config = dict(
    model='encoder-decoder audio transcriber',
    dataset='read English sentences (LibriTTS-R)',
    train_examples=15625,
    time_shift_ms=100,
    n_mels=64,
    hop_length=160,
    input='log_mel',
    spec_augment=True,
    win_length=400,
    tokenizer='char',
    vocab_size=32,
    encoder_arch='tdnn',
    encoder_norm='batchnorm',
    encoder_activation='relu',
    encoder_depths=[18],
    encoder_kernel_size=3,
    encoder_stem='single',
    encoder_widths=[384],
    fusion='cross_attention',
    decoder_width=384,
    decoder_layers=10,
    decoder_norm='rmsnorm',
    decoder_norm_position='pre',
    decoder_activation='gelu',
    decoder_mlp_ratio=2,
    decoder_head_dim=32,
    decoder_fused_qkv=False,
    decoder_bias='qkv',
    decoder_qk_norm=False,
    decoder_layer_scale_init=0.1,
    decoder_parallel_block=False,
    decoder_inner_norm=False,
    decoder_drop_path=0.05,
    decoder_positions='rope',
    decoder_cross_attention_every=1,
    decoder_tie_embeddings=True,
    init='torch_default',
    residual_init='zero_last',
    optimizer='muon',
    muon_scale='match_rms_adamw',
    lr=0.0027,
    momentum=0.9,
    nesterov=True,
    orthogonalizer='newton_schulz_5',
    adamw_lr_other_params=0.0012,
    grad_clip=5.0,
    steps=5100,
    batch_size=48,
    epochs=15.7,
    lr_schedule='poly',
    final_lr_fraction=0,
    warmup_steps=150,
    weight_decay=0.2,
    adamw_weight_decay_other_params=0.05,
)
Rows from block 4 of the audio encoder, named by matrix and row number. Each number is 500 + 50 x the weight over its row's rms, rounded and kept within 0 to 999. All counts start at 0. Numbers have three digits each. After the name is the row's rms in percent of the matrix's.
# conv: width-3 conv, dilation 3 (encoder.blocks.4.conv.weight, 384x384x3), inputs 176-197, a 3 kernel for each
conv.7 103:589559522551528537468442594608449470454512473442457494440499481491530567490579490466533378476589471486541462436543495491538467564503526546482481526481480532599464505614498417515496450545419419457515
conv.8 098:504482548650486443593543506472481448517501498461449455454562483471485526496503375560462500483521418510416571534549543560462504529494493506556533533538488492458506482519415453502494475468474516440465
conv.9 102:511488573426519476474447503388660500469504391550522589522569523454563686452445492432417566508460405424538531487442515450461402456487530450528507434523514509424415516576583533558388522474494504500443
conv.10 103:431432515473436510443486468445491500509543510507568513523400451593531510442570437502454495480534449478631480481466462572477466437365545552528429489535447556633509534558429506482508474582456527519536
conv.11 097:472473566432542542466541485396479547470440521438533464488446466442505527540475504393552507523570473388372506485495460531546465521402432537468565490481551496407499433534550479514512451517484489458539
conv.12 106:474475427509663441538474489408504433488418500491440503562513533503461507436501462378596521483551496448536480475493507399456542530474438500470445535626476493543503460501476543441475451521510522497548
conv.13 104:464577484481409506526570500505430373416548504415543489513449502505439551457481490555529463519475451493502539547509490462539546563512527507508480439559496530452535531557514394420495499560529461466476
conv.14 105:501517457519581518524484426536444532464571534547391424486468539534537556535496519448640513544516582542481470545510550486426577525487533449517579521463468445520515536519578610436585536515507492473503
conv.15 104:545494524469444450568533496437381440502434508534589499583627536478460554507564476512562442484597464494609490544518519518584612415457501459522470491460517477535489517555511444455397485477472467481487
conv.16 095:543461510458470510428528506521528527491478574455494504445500436423506524506440477493477659571558515495489587546493492493579536506518491601489473480568455583490523514547482577525424536531548508431490
conv.17 099:487502460527424569526486490516507558394502509470477541513474494390609587408601503570554491529502477450537501526491492524589525537546434482508529517426519505504503517609497482456538540367496492504552
conv.18 096:485574441478524481549462578568490615520557506426571446512453504583546517497585490502461516545486555459413422466466483462529536501517524534486416498511472562615479525382459430452581543538540529471474
conv.19 097:450568585446472474453438484438463454516487529476412516495400533407459401534515409478471433494480501440461428496471530591478429471547521498465545415510423501446583487537534554533556544510560469498518
conv.20 101:530570514476579487473501516512475581516435516536427496502476575489425546511592536482455518427543503558527426479491498536479491592525499507501454501414436497501525487502592475592468574418526436548531
conv.21 104:504385448552514527510593530473352501473545483471464530458598479596427466534475557483496602463493489462518431491441506533558497493546481436549459567512499469528481479591485537530472494457500429456536
conv.22 105:388453551587515548544453499562628514522535399466435447488484562447526506533484453461417465520606481579481484495455469581442532437495511470499450588553617474478506558539517452506544448660463506532554
conv.23 101:531495562439509521531529469454487544479460566452418515507497533527478509528438467515389573520527523480459482469500469449503549505472500547503573497492483429554401442527529567422495512512582528547438
conv.24 097:473467478563509486506440509517539400491540503572619553493494439505404408545464522475552463470522507510551542485497585545461514491527497482427496490551485448423442407468403532456413482455468502519501
conv.25 099:535525504490553414422486538488552538518485449500512437416523440457435500490433496542471548532441621504488460546491447603508512495485555575560497515473508487514470429515535577576475496475528526478458
conv.26 099:459462455488529461472526474471513462575499467496479519481464522505530554490539441568494419447406480407453472572452436496532459404458472467468463469513558494519492535362605536607508594471518511543514
conv.27 101:440533455531552502489504489500469532450525560521441543563480513476590514468527510581460455417537481550491432482484477526431453496575401484503545525487470505489563602502476415478546394557571462455439
conv.28 101:465497481481449499460557469516500519438511533460534584497545472448480542563516436502523540521477498414539443507451525472492487517563430518512428529412480502537463487500512531437472510498520623471520
conv.29 095:489504452481471534549542620462513505391477528554427552441450408573499482462490561502375480476517512482420512513496490448578523443481526427548514561583485569546588504496545649470562484405458489451535
conv.30 098:482539528641405487537572560489471547424577482444564471432515515485443551518535452482487518576524526548531466446505499463478534456580418435404479532527617538528574419459463548464481511546565428478410
conv.31 098:516545501444482501507502526582412507534509588473520479454492544449520507460479487594560463475444584558509439510482468507447501570436527483426484508483513591460525531502503603475382471423462617534619
conv.32 101:451564523516512409458568471537515508530523476443433450511569484474518559485571539458393527482412369451469486539442492524415410511506486485482452459523463454474549506586484515443447560521573506469511
conv.33 097:527468577538492539449614472442419536516443488419533523508545527606525530537494544508525463562501488490538451520598441441560549524518527581533476509606579441522442501487442553391536404466528554480565
conv.34 103:389561533455358484565463509407557490430501456478439543484561499480535533541474573511580538590502536491566502561416497505595482487519375535497565499526480508513465531439468546532494587411509478513577
conv.35 098:454461526506523454491477579447547590538449546580614542489556501530495497411459529583441531439480444485517545514438529454524521484512504410432471479419476410562492436478460397519549457442485531411542
conv.36 102:397537389516535400540477460532507474494499471488595500423417487545521511456590463369509423508391520444547459523447513510402489512505473489500512521513529435488602496465423456545581544527520483467518
conv.37 099:377534540489470492548567493561497557578414457529535490583452531520607447505495500396477478540587445591507410486464430544528532428563456485486476541476481483488505521519493553486572525530523543530405
conv.38 097:448546418415442460522529463407495535488441548567450494569602460495490451518472499539550503464460462522472477534539451429529519474544546569529489505610549501612464394557463457520476509472492539584583
conv.39 097:446512505378510528474580464492443482523460478492539461535571469415481521527381495497463542504582507502438480606679518525541491491436495440519530577477454507494432484467430403399506496519453469476526
conv.40 102:579572516455479449438466507538619484523573508447569446553513560558547424528510520613444577553570562508515507468582454543468584449551460505426481490545473539460520577438556490434474506536480438517442
conv.41 098:476564506463467512490440487462504461473493486566611509548399504486433552513476397442634544534459547525605417551456575516410494508437527507471545430397587515492481482489420423549466530576514523485520
conv.42 101:510706514490472632500479480603536489472495454408513466536417471482449443575540540487476527506479466401420512429565473482425491558512579434447493527476420527542533592530450498528491443609510524495461
conv.43 103:438512585516572433588540478579560458469501642386461554546444389536533435418555465510517551572582452483494482448445556521542490407500530560427481548517468513544471426452459470429530510419558455471516
conv.44 095:497490554380571512500544398460526531476498531499440486493549500539519485566491509479410566576497426530517502532522500467490496414507547472490519458454482532489489418508391507452505499519385540601545
conv.45 101:518499541490440522489542547505479522449512468554460511624473513442490563518492512492441579492464506500473534543420510534505572490353471428494402495482437462500516508476521464509495591476550498448525
conv.46 099:428588487533521436511442512490421523495603461519553477480428519446490442545491362544446495466501518619505483471639483508498531459510503493458469437504508534446491496427546615469508458529538519559469
conv.47 102:580483480528545469514507476424510463527570501471512489442417555509484445594526495527481512471465477492448375451576509466541500447552561514473522355459458492495534572440471566582559478426448461493409
conv.48 099:392448491460566458482557371568502503456486519555458488487410494470532437551563468533642544446562525524553540541436492573482578407403506493614538440511545429449518572473459440486445434544593502533589
conv.49 101:610516448532592529411529530433480582476521562484482473506470503468494452433675521506462505586523543535455535515392575472470470423439523509480525454479520402558511499404422515480571578441535536498489
conv.50 100:470544476473507469549496536456474516431552495445535500508412535518435515416474520376638479377521521478502475547534498503447471457604484512477558488461428630468489486476614594361420495535443432514524
conv.51 097:490541508493508449489461546438476458528476601575609434584515527403534467511516465547490402479522536398553478529486508472496505514412522512511496548546454546418449398508420480547533467463567510524548
conv.52 105:497412463546601519496461465563449430478562487500524534504542482436576533480491581574480518418455623448470491456466456469553517466455538456434436476509552500535520430529474548410520443485494479476535
conv.53 099:475400498502442526509463482524481528549617484529520521462583540515442501590434471383464553496491538453454519511494479446446437515485491498453485601592581473618575505560450519543519554590478529585465
conv.54 099:499556517482469501613486551502457443595406522404575539553464531574530498456405470464472518532509439588553462396457636524559474486533560520553508488462503488482509484466421455496521523451604419416497
conv.55 100:516395495430531555586577486520513541579511496497357476579543427467570486419481509475545493403452509480449510519477468502456501445537485547467450482463555468513468511502471538530469572508368467495486
conv.56 102:488483538490438439495462538434586523471520463478473467471388569464471548564518462656440453501593478529523529481517476421463390471542403498508511491473557517422415567548521538385479535560455509503507
conv.57 097:499447521489458493512528494569418469557509462525551494535527475538390501471524549550547465419463393546531430568424408507585533551477472443543548516543534527506499509496592513436519577507506421459460
conv.58 096:518544430538540484508542509532603453460515536506498483384525486437714523499503462483453540496438582538425562446613502440494527444569553466472487494471458540426488549557452582503555582563477509416523
conv.59 100:459530497531517508489628497598527586503458370507480445524442574560564494489598537519424502383480558477442453479459464463520460483473565442453443513416485501506510448533498541487468482549423510454477
conv.60 104:429540558521525462416571467444363420547463458533597485502557509493435524381391668429560557462453472498525523448485540555537463523445529556424529518506482464515488530466528582555512452586557600496566
conv.61 096:540477446515545560471575525512479426489424514481455487548489511595434495493557451453428442471566491494510530549479523618536489471450520481472544449450506514525602544439519534434413573500505464482533
conv.62 097:358443524522465619524553528520418577537360483613479415459602520508415443424465463513548553557508529493464513538445483576520519508505480520531434497485435558500540450455444553566484466494507499500486
conv.63 102:560509463453570510609510441484497566440570481538443492517431539448440487459533540525489544544578422412492484447437539568504437545706542493433439576526540532526482493489487476471512519483516563495507
conv.64 101:524529581436561484560574567435416570418487565536497486520568481516543515571570463436482540543421522433494560566489489525504535507503474454432480586506561446422462479522616494499440479478531422473448
conv.65 100:587411411528527459460516549447457501426517444483536488549464537519578511491516472434465463587424518403479469523529523482472498637443481448498499506521617487489502541538399413597529494558497473486478
conv.66 102:489499457519515484494523456488470519417549518543427501609526497549509568466524519511578424537490446557419539522462556503504494432470579563482547527596515535493476520410557516598524525562524541424499
conv.67 100:493432603463546438471562479445483370582490437500476554504539492429430514536436442449546419551504440509525591477475528446564470469521510532497540526581546439515470588591473431471419484646503551486487
conv.68 102:472514581550504550499423476460520444485438453558453504547445515532592524487451446372556495498459589462509492432507547496519427431474550516476472510557472524474506476516539560429482533445502458567537
conv.69 101:515476554393476545542511401508499478573559509545422482446437418484478416403576506527500529526461485590473501521613474468540434511492591526492519473540507494578478416550482500569468375509430541500507
conv.70 102:470479481494483456490581533455536427493487530532453498505463439473529565523538519492425515598453548507589484429506497521539601512493644498466429479496562480551467546561492550397474507504551514483507
conv.71 095:423466537542574443452543560441512538596502476471411469474525502541506538536532521484463411530446518537459459509477510519528547503469474474442551501628447400468545526485515583560542507524536481505514
conv.72 099:418495427461477471495480585541531448472501543508498460493503428572498535449462450468516583486488463480481449536502527552625451526443464460505539485504482549393483498428469516423431444429607567503513
conv.73 096:484395444574509528502503465453460505507478474517482551551428415504450418525443550512471500473493460532510527495491431433594562491520525542580501466507442576384512579488533611412442559433613501465519
conv.74 102:635564471417498479597524566526455486491573546491464514577452454453484527641493474568514509498484440533527505473600465467481449497429508485545542460511563492500487487442479461529374588539499492495489
conv.75 098:548456509474612507426456479535481472515495487541510559502499534492406539564591530470519488447500410527575432508466462485517523476484440475448482466470560429563454529544542434450407488514496428480474
conv.76 097:588531519444335502448467382537490519470504513520532516480521584424600481566518477420455425503451544564567529436540500515579523441540511524516472514590495570473489542538467497522497482511486478500517
conv.77 103:472489551495430458504569500451619484519443498619482512619486576575533462481493564527485423572505549546544504507427483470479544492484453466537502521510503422592517534453526445472524515448469497413560
conv.78 102:577510542450528439501581544518500591493615419486477481561488507588591454510505552528457472575478550544570529457443500559490533546469499567495468497502507568526509458496498516541473505566623457416517
conv.79 100:524498560513427387494552476494506495442448513542593494402490444514468494503474509533438479492527606551499532515510513521562560464516524508467469543473483499672416480519499506509546508595454478468547
conv.80 093:446406460472564584499453538553394507499497440434514456501390541605460529431548462530456539507443486456505491396472545465501557504476425496483417490452467497445549555440477489571491535485527503475475
conv.81 098:528475494498481528448529469574509507522487444470540476539530526447520455442525414591440592615447518516571559504490464498467496457489517563455463537402503473463482515552488489551602491596561452460527
conv.82 104:391627460538531569504497484441531487484483557507535526496562558427435493601489492578402490485494519516439498449508530548513435499584527552463514492481566567514502547491487594391550435436500547591428
conv.83 101:486382482486444508455440498590456476550512541454612458457541481610449453501532490491448453456512508463579412477466474518592471442461434518443585542469417556496492503547402529526482494495487460517534
conv.84 101:494581465568454490454410469465563530502485373346547617516494531476483458500486439543582441518511521492585496443490487476376454500477453504589492525415531453526597492483477551482542459477501498458495
conv.85 099:511557507582442528496455524491555496474380484531501545456423564441414448538476526635413481480456571512520516522572525434481433510500513469409404526542451551471582527446477501511587530491517475456504
conv.86 099:533483483524427575535411540476468505568514457447438535470498536492478513503491478537456490464412462491569429467490452540491414513508508451476516603394525479430588504488573473543469496505504469484543
conv.87 099:497455512489500517493472481478520542520491471565452515545671466432527500534495437394430526435481502468480494518572427505451525472543430433491448458452452482452485438650457567502481464489430485542542
conv.88 103:411536537496541553519534396550608467493498483495461408537523522493575557460480447595438462495568423544482468505562486538456521455443520498418527465533536589543475425489486481606480499494363391507437
conv.89 098:552461539485577548485523442445526497418435474533458471441579465455558541578450463545504497434554594571491483521491529447539416467541488423460479548522494508493410509559482552489533447541403533494590
conv.90 103:488522522517521538545456548468476561457525594473454466494475442550439496520564445439562505541511428657589423459450463491480446489529586517559543447413455414541410576579436561437517509560520516487465
conv.91 104:491483523545467507511516537481439568451506493510506488560531450488475494465485558512564469668481526429539527541482475451512533481514514479518466506544473481466543549501446333493505492551487481448590
conv.92 099:484549555549606488400518526445565544471470469479379389452446429491498532502593500499458505425538471534419392494423476485585517483640532404449444506527469530400497455477462637465482547606500454481506
conv.93 099:471537430465493543431520530464492461434498494545516552525643533511541560509437568495463487544483463597538558562524489518488442456413554551453503464469562492487506492396509457458473495485582475512507
conv.94 102:508487575512524489471469407533502505577499564494402402467541519579500528563540531438530468433522399518472521463492518590540552516423495458440470604508497463530498523426527541474515483476382513558475
conv.95 104:389466542497498549541509518561531493538446479491382482525508505624459516467498471461514481520569480560437465454495486389539519495431546481457443519634509528571487429509471508461493438531434520420457
conv.96 100:600462478586422502359485584495629541564440472459501375532451495442542528429474512485518468532493462470532531498444528453562417533534496488500511524467497592466508455425550513542508565520577585511469
conv.97 096:524540527444518517451539547465512448550537526488494441489510528526459509469453497543460519411439522433549504469455519543525406568419542457485504567559488477513521573444488421448468475445439544472505
conv.98 102:519439547536505493476431495502396494480482468448489488498554471478407514464513475451600556439420561517554550465547454493499495505428538491520510567522557559575569452482435490513481453508578548495486
conv.99 099:530509487469481508440468469455425475408579552522486553530457516457413448606560517561544480494544550567502487480449522524380508537506456535462484524570459522491489512414526535588513550554387496476491
conv.100 100:614482486564482471605519483437598454479355496423365495475449558532507477551485490608401494522536554463497443465505485497416488509436473494500437541467469393507495565453495464561508591454483468498545
conv.101 102:479471498499368540485508413482563559484541471590514528580509488493462574584603544514555403527402520580496484503470547547477504466513425559432545488564509537540532580568531537473468483494491482457464
conv.102 098:502529445627508522604468435525493475453502605460505527456486515414463499452500494535537518417481329557607567493538532515540515525432469471452494579501456457506602487482465488515533564533546435464493
conv.103 100:468454442484604511574572497500469506441505456574523478498424458521526498384514451463514397538469443552423434497479473522527467513451524432466557451573466533540483487565527518566520551527498492519540
conv.104 098:540494449405526474506516457538433431562515454447511474583557508523501487502453547552473510484449410407451497501509438474479465511433448485541567467504471499480547464509546455534483590440426507481543
conv.105 101:435494472492506503544468505544560518524485444419576492571502451529440422473423513493532441409593517426578524491532436454451499486395519536494441490443480451466470461480464496447590500481478530539548
conv.106 099:428616561488455472514554447496379533411467574516444568482516450530525398556457539511424526493543468525465446475473499571534501501526499530536514472493486532459439595511537395433558421473554492502477
conv.107 102:499496453495454519419564351600441500537410572477531541436552532580577473477461445460483460359517567476469501568521464509522510574448452550537481462519548460425425455397501455477449447438509482476449
conv.108 097:521533479469479545534551552447563545406555505545476504482461484465568509521453503514596477523583437532453556550475491511490530445565606451432490523538482491507490459508530446527480398602573617587530
conv.109 100:577572521361472494513443534473518456467386492531447507543455492582530464549506577464544499448536575514465475476487509490462460365608542507484505481497461530431510484541440490535448465492431477532475
conv.110 096:486526419479558448508492562582628565520533551545485481529567386608459523364446466409541437510649548538496609514479531496405505552551547479442492466494535325558440502474508558473549450608474533515523
conv.111 103:577451483415474457478516463459515476584583478464574525537552468500442518531572497519441426517542490418552553512548449424432447523499494504509468426490454441432517481481512450531508512529442494520393
conv.112 099:499521526533530506448526587511596539505458461589517528490519469472479443476478545457535552512482605474561438496474514504459455432493573453473457361469536498424491475506502508476439473528563497430452
conv.113 098:395514544497457472505442455513468503573491510455538523519547433544566566456452559468490466546528443577546504516510499488507519515539552479440517491592495479508581449419499615527448457544490529443478
conv.114 098:576502544530522630484648508425528526523493460451516564446526451479578517570465510429520547467440586509450498500536459477468430525574512561488505508477499507467513456437567521445589464496528477487517
conv.115 101:499430521544491468473472498478573493529497504525534499531467465480518529461472541533434449495605453503476521562512519507523485455436474511380493483559477540526563499551524543517488522596585501478526
conv.116 100:452428579514488534537498572427566460544473416459506477381493495449605552482505349609407424441462471535585485571535525478506482511488480524507450515500477448593583468542394583489449524408519536502404
conv.117 104:454501477576587490466462458483449541560537468518474563434418473461611471479497554484474491521412489538524542443454511453463414463547555520533490601531529494471495558472483545555529481563423497523481
conv.118 100:511573523502535470533550508582568538511514582542414545468530496457506534468505560468431504472436468469458557496459481474509465509447518526418564497622543567499480484484553561441527507500591496459518
conv.119 101:500516431475513553601502474548477478561508441498476469584468537476523587579568453395613429595585451593526566484485466508561507532454470545517543525485480491552485505485421557563482532505501505502470
conv.120 101:480529633392493559492349501527372515484543469538551482562482505520419446530490515470488522545452516531563472586527454421465552479472559515382563464489541481443483468442471480469492477521558505470428
conv.121 100:517476569490480435459510520444498471450523499481456567507416490547467511523417497475556527415574456533469518503464470514447507418482496500511557413502511556378520480521532499513501545587576494525496
conv.122 099:457477501457445545518439509510433416545526532499520502505528525519465483669493398497490485463524534543572530492574465463519463440483533507522564471492470478566450484511578483439529578545501463490465
conv.123 101:464453484474408469515441554483426547482460519583528492536478601503540532483445490452476383520490544502518473471525600437491474487558508556454389512478510421442559417496475573463550450536486486606480
conv.124 101:485545421448512535546575509514482576536473523433471534483451526626517467525595510578481532513547521496432564494422619389530560538479490482519461474506475385519498385499439415495501511482522502511490
conv.125 099:490472537516475511461513503480481483506436506540437558510626498504536474675420432459565505563492520455535520457399503576413447589420477509559501489592532412496540457605469455488551506489388525471488
conv.126 097:482457534568451567435542557524470451582566448492484583515377492538501512481434436633478533543405521553532534462497502542511578487504512515417524594451482557453496538464516569522475504519439483559491
conv.127 100:474551545558503490540475533552592562469490522444544450486515530459546530548545522506476474460472411434440481390658499498570569423534559490515446537448374568550519502537462496512603447499529484519488
conv.128 101:400399575483425484466428415440488535496512448416497532501545568480600519558525474467510408469426485492483425525462470545533413538430519497482543503469536462527544441525371536619443450407484496539491
conv.129 099:376495522651382512516512474519492537546497479469562448535429517478578580484514495507553476473573450636550550505434511486515442413417531488564465519482423481518533507434436522522482520511510500494619
conv.130 091:514431501514459488470499521431460411396535605475503468548432486532474505463552519477418484516437519531462468516446548467581571459471565514500503523565451603473462460428485472549542501419465468422442
conv.131 101:541444509554463511474433452527518447546531552552480503445338566522570526491473472611494577488459577496548550502495473483554509523555508510464526536521463422547580529429572468514479533502420542490473
conv.132 096:498545545542371532499641481423447553463520533453495503417571459536513465466545547376477508565576491491410518526429480476489556513417502428484493532463531444516426474547427534575405530484508451512538
conv.133 099:502461523486575503539524501441534513466403448550532470498492471489476557540537477503471403610515571463629481589441542514463560415545498435617461522472472434543478544480436475539541508393456543493509
conv.134 100:547391428548547502529464517535588496528520490516504530556536496555488496492485527590446490604537491536599487410552494492546447567620451558536415467540508457557512438473582450532426458452476545486463
conv.135 099:512455423508455481497446518531505448516507570504557535448434509500479539517495526544485471591521530456425529512395426470470541578500485554565453453495488528536441449570517532434419480555515533458464
conv.136 101:514546566472419554521406423529517462501535560462487464531462423462515470583456486549467574546502515553500442440515456506573471531437480551532514578561436573510466544430373456607493531524500487549476
conv.137 103:505483575496483511539434551527483513488587503514505517569528484530521559452599487519415431582441439544423548470450487514487498497569562542558359507437507485580493472409586531473533446445463559463445
conv.138 098:423528532520512549430509506592487561562482569435472552490449539499406585486565396473435537491531471475476542488489572609532507530540484467437506519513492640483476408516475507417402594495433454492482
conv.139 101:507495520536628509483472556407523556429424446535465429441492484499529454544519534554519511580534472549489601492477471576476464568384497478518500505447541434538490530462549467611490442460404526468501
conv.140 098:428467449375517523522516528412405514457581466470698476505475586549391435508529488462493523421507602444560554491435483446530523422501516465497484585520529401429518506438555498457512487453522549494492
conv.141 102:456512556488465541417466459571504418414488451536453541533472522558430461556531450568439513521572518467581595465499556438550456441463416464547489545514464545455513469385552478436590502618470514478454
conv.142 098:393503503514449581533434527459532629530481472519455469548490538420478558559406571575528396544536508523516444510479480480425524548521496528547524509512497532460462495464526541492493504501526498465499
conv.143 100:525477359558556445560525466430495464467512512443455505486440486442431452471461491493572523473528445400481470501509424537450429492520442523550622540468488603367506476356461530519517542449511452502401
conv.144 101:523448449509658492538454560431473507524561493529498506503393499594474457467458511520499594471515489468523480516499435471476481506625462485512487506485524518496515455483597551446510518454548413530447
conv.145 099:406609425507523465537411502503607505520541421475486500437454462539523524423517536484468556471477430520510610507493478555441522442548425483531505524537544511441496418573484515542466561560441558440466
conv.146 099:513452467518434405553510551532461474481466462473523460553606522533439507471522567503397525590485454423529465490498472558408508497446455491497595505473476454450460473579478509440484581426428561461515
conv.147 102:495420444398574536517463473483473500533485521425546478539473508514567504528479417464392470549471512442554541521463508499582470447447566500455457568515466449463466619536533453496538519528427509515486
conv.148 099:477418555363492493499550565491411466554483491478459520417586464513440506455562563481407563443487507477473428460455535490442490528490514524450511479558508450513541480569575606509498553445554475416499
conv.149 100:501534505329574492470541509484435544515466485529470519418482456501573488521392402371536461538430447548477472577462530457486500447471432538533540489470538490494488521509421454480650475504499421439515
conv.150 106:456559484401535545429551520526470559501544453512423526494576536538527515583508457472421521479382528405487505557531482527632527471481503536507490431480425475449501390490516519464505552509482512516521
conv.151 099:445543637555573569542604438439490503482568457443485433501522488514536547501512480463510527454533441564409441469488546531494512541562426520503541571471560523547515510590451372527532439511390513526521
conv.152 099:467503550431416574421483456429452527556568451503480467417457510576490509477482529506440458527472490533555439482517505509521460513485515444539556462496431587525484524459487499464485614539495444563514
conv.153 098:452564500508613482460574502477553493538471568551532517618524503453501532431557513494583522465489404421496544521488469403594511467512454506544436551437503510545429479497488467466506522447559511530528
conv.154 102:561511512573466481522507529485430553451460472461463494465464479504490477525480473546461484448451539524437554484427520444384540568575486554425507621524469384480424527530532473527598480650410464495496
conv.155 099:537391547507555548537534495517547568459523520507613503448484541531491560456515461490506484466559526425549552490385472510561492477373524482525553519437408497426553463485548422593474488445513514464498
conv.156 104:485517532441521489465408584475486531516465532504460481511439593438540597464548428594502530524511501535499505481433403513537462510523478474529519644383549582436435451419448451524524604392501520530459
conv.157 099:549414560493492469502449497554602557526560591495459438455536544494488480491480552535506541505419548524458539520528500564574537548544449549489482444489536520617511345485438466651585538575527465472552
conv.158 104:457579468357550528445364431408440429475369566529510536594518511475504501581466560494444539451462535544517498584472555515542509442471535457463518426421433460497613380577493479472505541447456498512580
conv.159 102:505520414483507461541585479527629446443500582456418424528518577452572462499574467573577470441396404488425505491497480445561442503547490547565576528508485330566515488419529433627458639458448477466527
conv.160 099:575463532472479480573537525448480535425484543516459494471570524446566508462474432442409589599506544483404574592459534516542536541493538498566504498487537505499500515480512490506424461506413490494478
conv.161 097:457579601476508532496558512573547437458536487489562459559512463490523433520499531532494530465551496459512494572516494439410513548460539469457442436540508409563479494457507527481500576424524464470553
conv.162 101:496504502481561499557505453482538523536459494482444456582467561590551561597469471528453438562484491548445507489421452549502555543516532524530435490453500542530527550483426597440516507498489482492493
conv.163 097:525527472447547506397504540472564523499528588537460419533442496440478393623439455496429542430565472524534565551515529537503539534509627516432513506427452509465537572590532527489527526495514474519502
conv.164 098:521547481492483583511510461531442407470501533566467452537412516460403479437512511560402553496543495523466396530568533505514412555551419537476551455485479562507465566456489568469524424473483474497489
conv.165 099:420525461533401451482571600479497466531572433492454529519461485500558501551435556478480453395380485506457518457533556470505513505505425468485419529489568535467493464529429614628544449442492499490448
conv.166 099:497565509523522452479510497381474399521616503573481477484511480512497482525506466474460467448559544468521528455499508480503502435538493523476533486540431502466507451506512576522552555564548464493514
conv.167 097:474510461498485571528548543456444514467424528495536477537492500555469395526461414551537444449528535583449508490504431608549478500496465473467487496451479506520495452459586532612535499384526531480437
conv.168 098:483455483491468519476432482518534451508469529477436541413531496566554373605381581567451484460540452575593431362502498571498551466430476524513583528487458520519549431583540566549488585383439477474490
conv.169 097:497497535518536525491517610470524514505510535496406467485529493485457515485409553497563523537462411484490468482456472494511446517516468495510491596456430558448495506498490572480478525456565541555480
conv.170 102:579429493556507406555590536549508550469540520409626511563436454509542535482497524512522461431493461488554525538501450462587491528534433450506479454447493400500543556473472436445533497510573533462463
conv.171 100:537475384490459556488500531604555520537401540455390505496644546497480491564596507505470514531537504561527447478554514470500556472455483443481537532515507597436575536524476564475504591520437468450459
conv.172 105:524477519495445515536583464437465518558447588515529507473469456491493484474412509497605472498520484502558495588483423470535521415498464474482569456480494575487433515476512490474544610518519536511567
conv.173 100:505536518433530424491429490524371537498499463493413515541556546526558587461474534517475410540490543516395456419446461492476545501551518587504503471487473479425490512577472440539469501581567484505477
conv.174 098:520607496510537539459525497466551480505592437516533520421409565521533504525596513431382442472414491447605518484550475448500457493507530431516496487485561450472548454516570417542496480494343540587504
conv.175 103:530423503447559419551518474595485488516393407494428468449568526526501520418527469559414568453528465492475545529429498513467519495523541473538457494594551461404502510549498507473461436513554447457499
conv.176 100:514473522667558485598478525566528460458547449460477564557475452487501398603496575430508561502476477443441496481502534493519426537477535489468586507419493494563475495654471550507492485470488495482507
conv.177 100:518624582498480539443449448504436455485582513563518458577491584424389528498462555521492467502465421467519489512543537514521462533468516478560473526420517477508469503471503463499571429625531529560461
conv.178 097:550450528566540535462423525505446391576458496600514575473376436532555486522517470442478524496510520482417485532463541585412490427536493487540493481506473477441488445398533410531551453397567495397434
conv.179 101:529490474560431481466546676554434497592431604478429541437544569493471513557554424606469473565543440499538513549463467519453493507420460464544524438398532412492486459590466599550552499494524505526483
conv.180 104:522528521498562522533470594433499463470539502478487472583481431506508519367614412478509584526457478470565437478514554529517530530475548519483503460417516439576577425535463503511550502503518503496502
conv.181 100:579419358540485516442392537507498505534462508596484457475414535561574434494367436543489607522473492474487594556408516433498541502555507526550498486580579474471494405460504477558427539477527490532532
conv.182 099:440534515419575578491520487508559505570586538550451586456540514572440442477434542544472439525462440487390500534577456487547512495484552529452523436517481411516465519555490466511541530481544475464461
conv.183 097:485443517440353544528537499409482533435528517555486478591491543515484510452410459524533541575385466528441605452532493517525599504485513513567597437504575496469523492444423524430486537455515457528538
conv.184 102:415445533540502501647483497410586511491561528467470513460583511407557477545564465518465543504497597449457510580554524476544561520464639447464427479526501449432479543567532452504475532501562463481559
conv.185 097:581336495489376477485428553456484521528608472467490478569481568463496520567521475539623407461449615513456407443461531555439483468540540550498539543466498549562484517601475383536483484494424508457549
conv.186 102:500479396547585523496505495502530475558568540444442523457474525486339506492667469481474580543514487596472534427420451450474492571546487542567509470589509500472550463493503512484428479493488468475502
conv.187 096:656429486595455492520646483486488462492521504487410616488453484438508450495486448483503490468462539458441486464530495480533521548576487502520488542508492471556511459488460591606532512498513481498505
conv.188 100:451529453441529554543597473502493456470523568525480464511479506501492541558579509502547569552539557492558477424502560446451494524518495538521458386592460430477560619502455456469477496539465440447486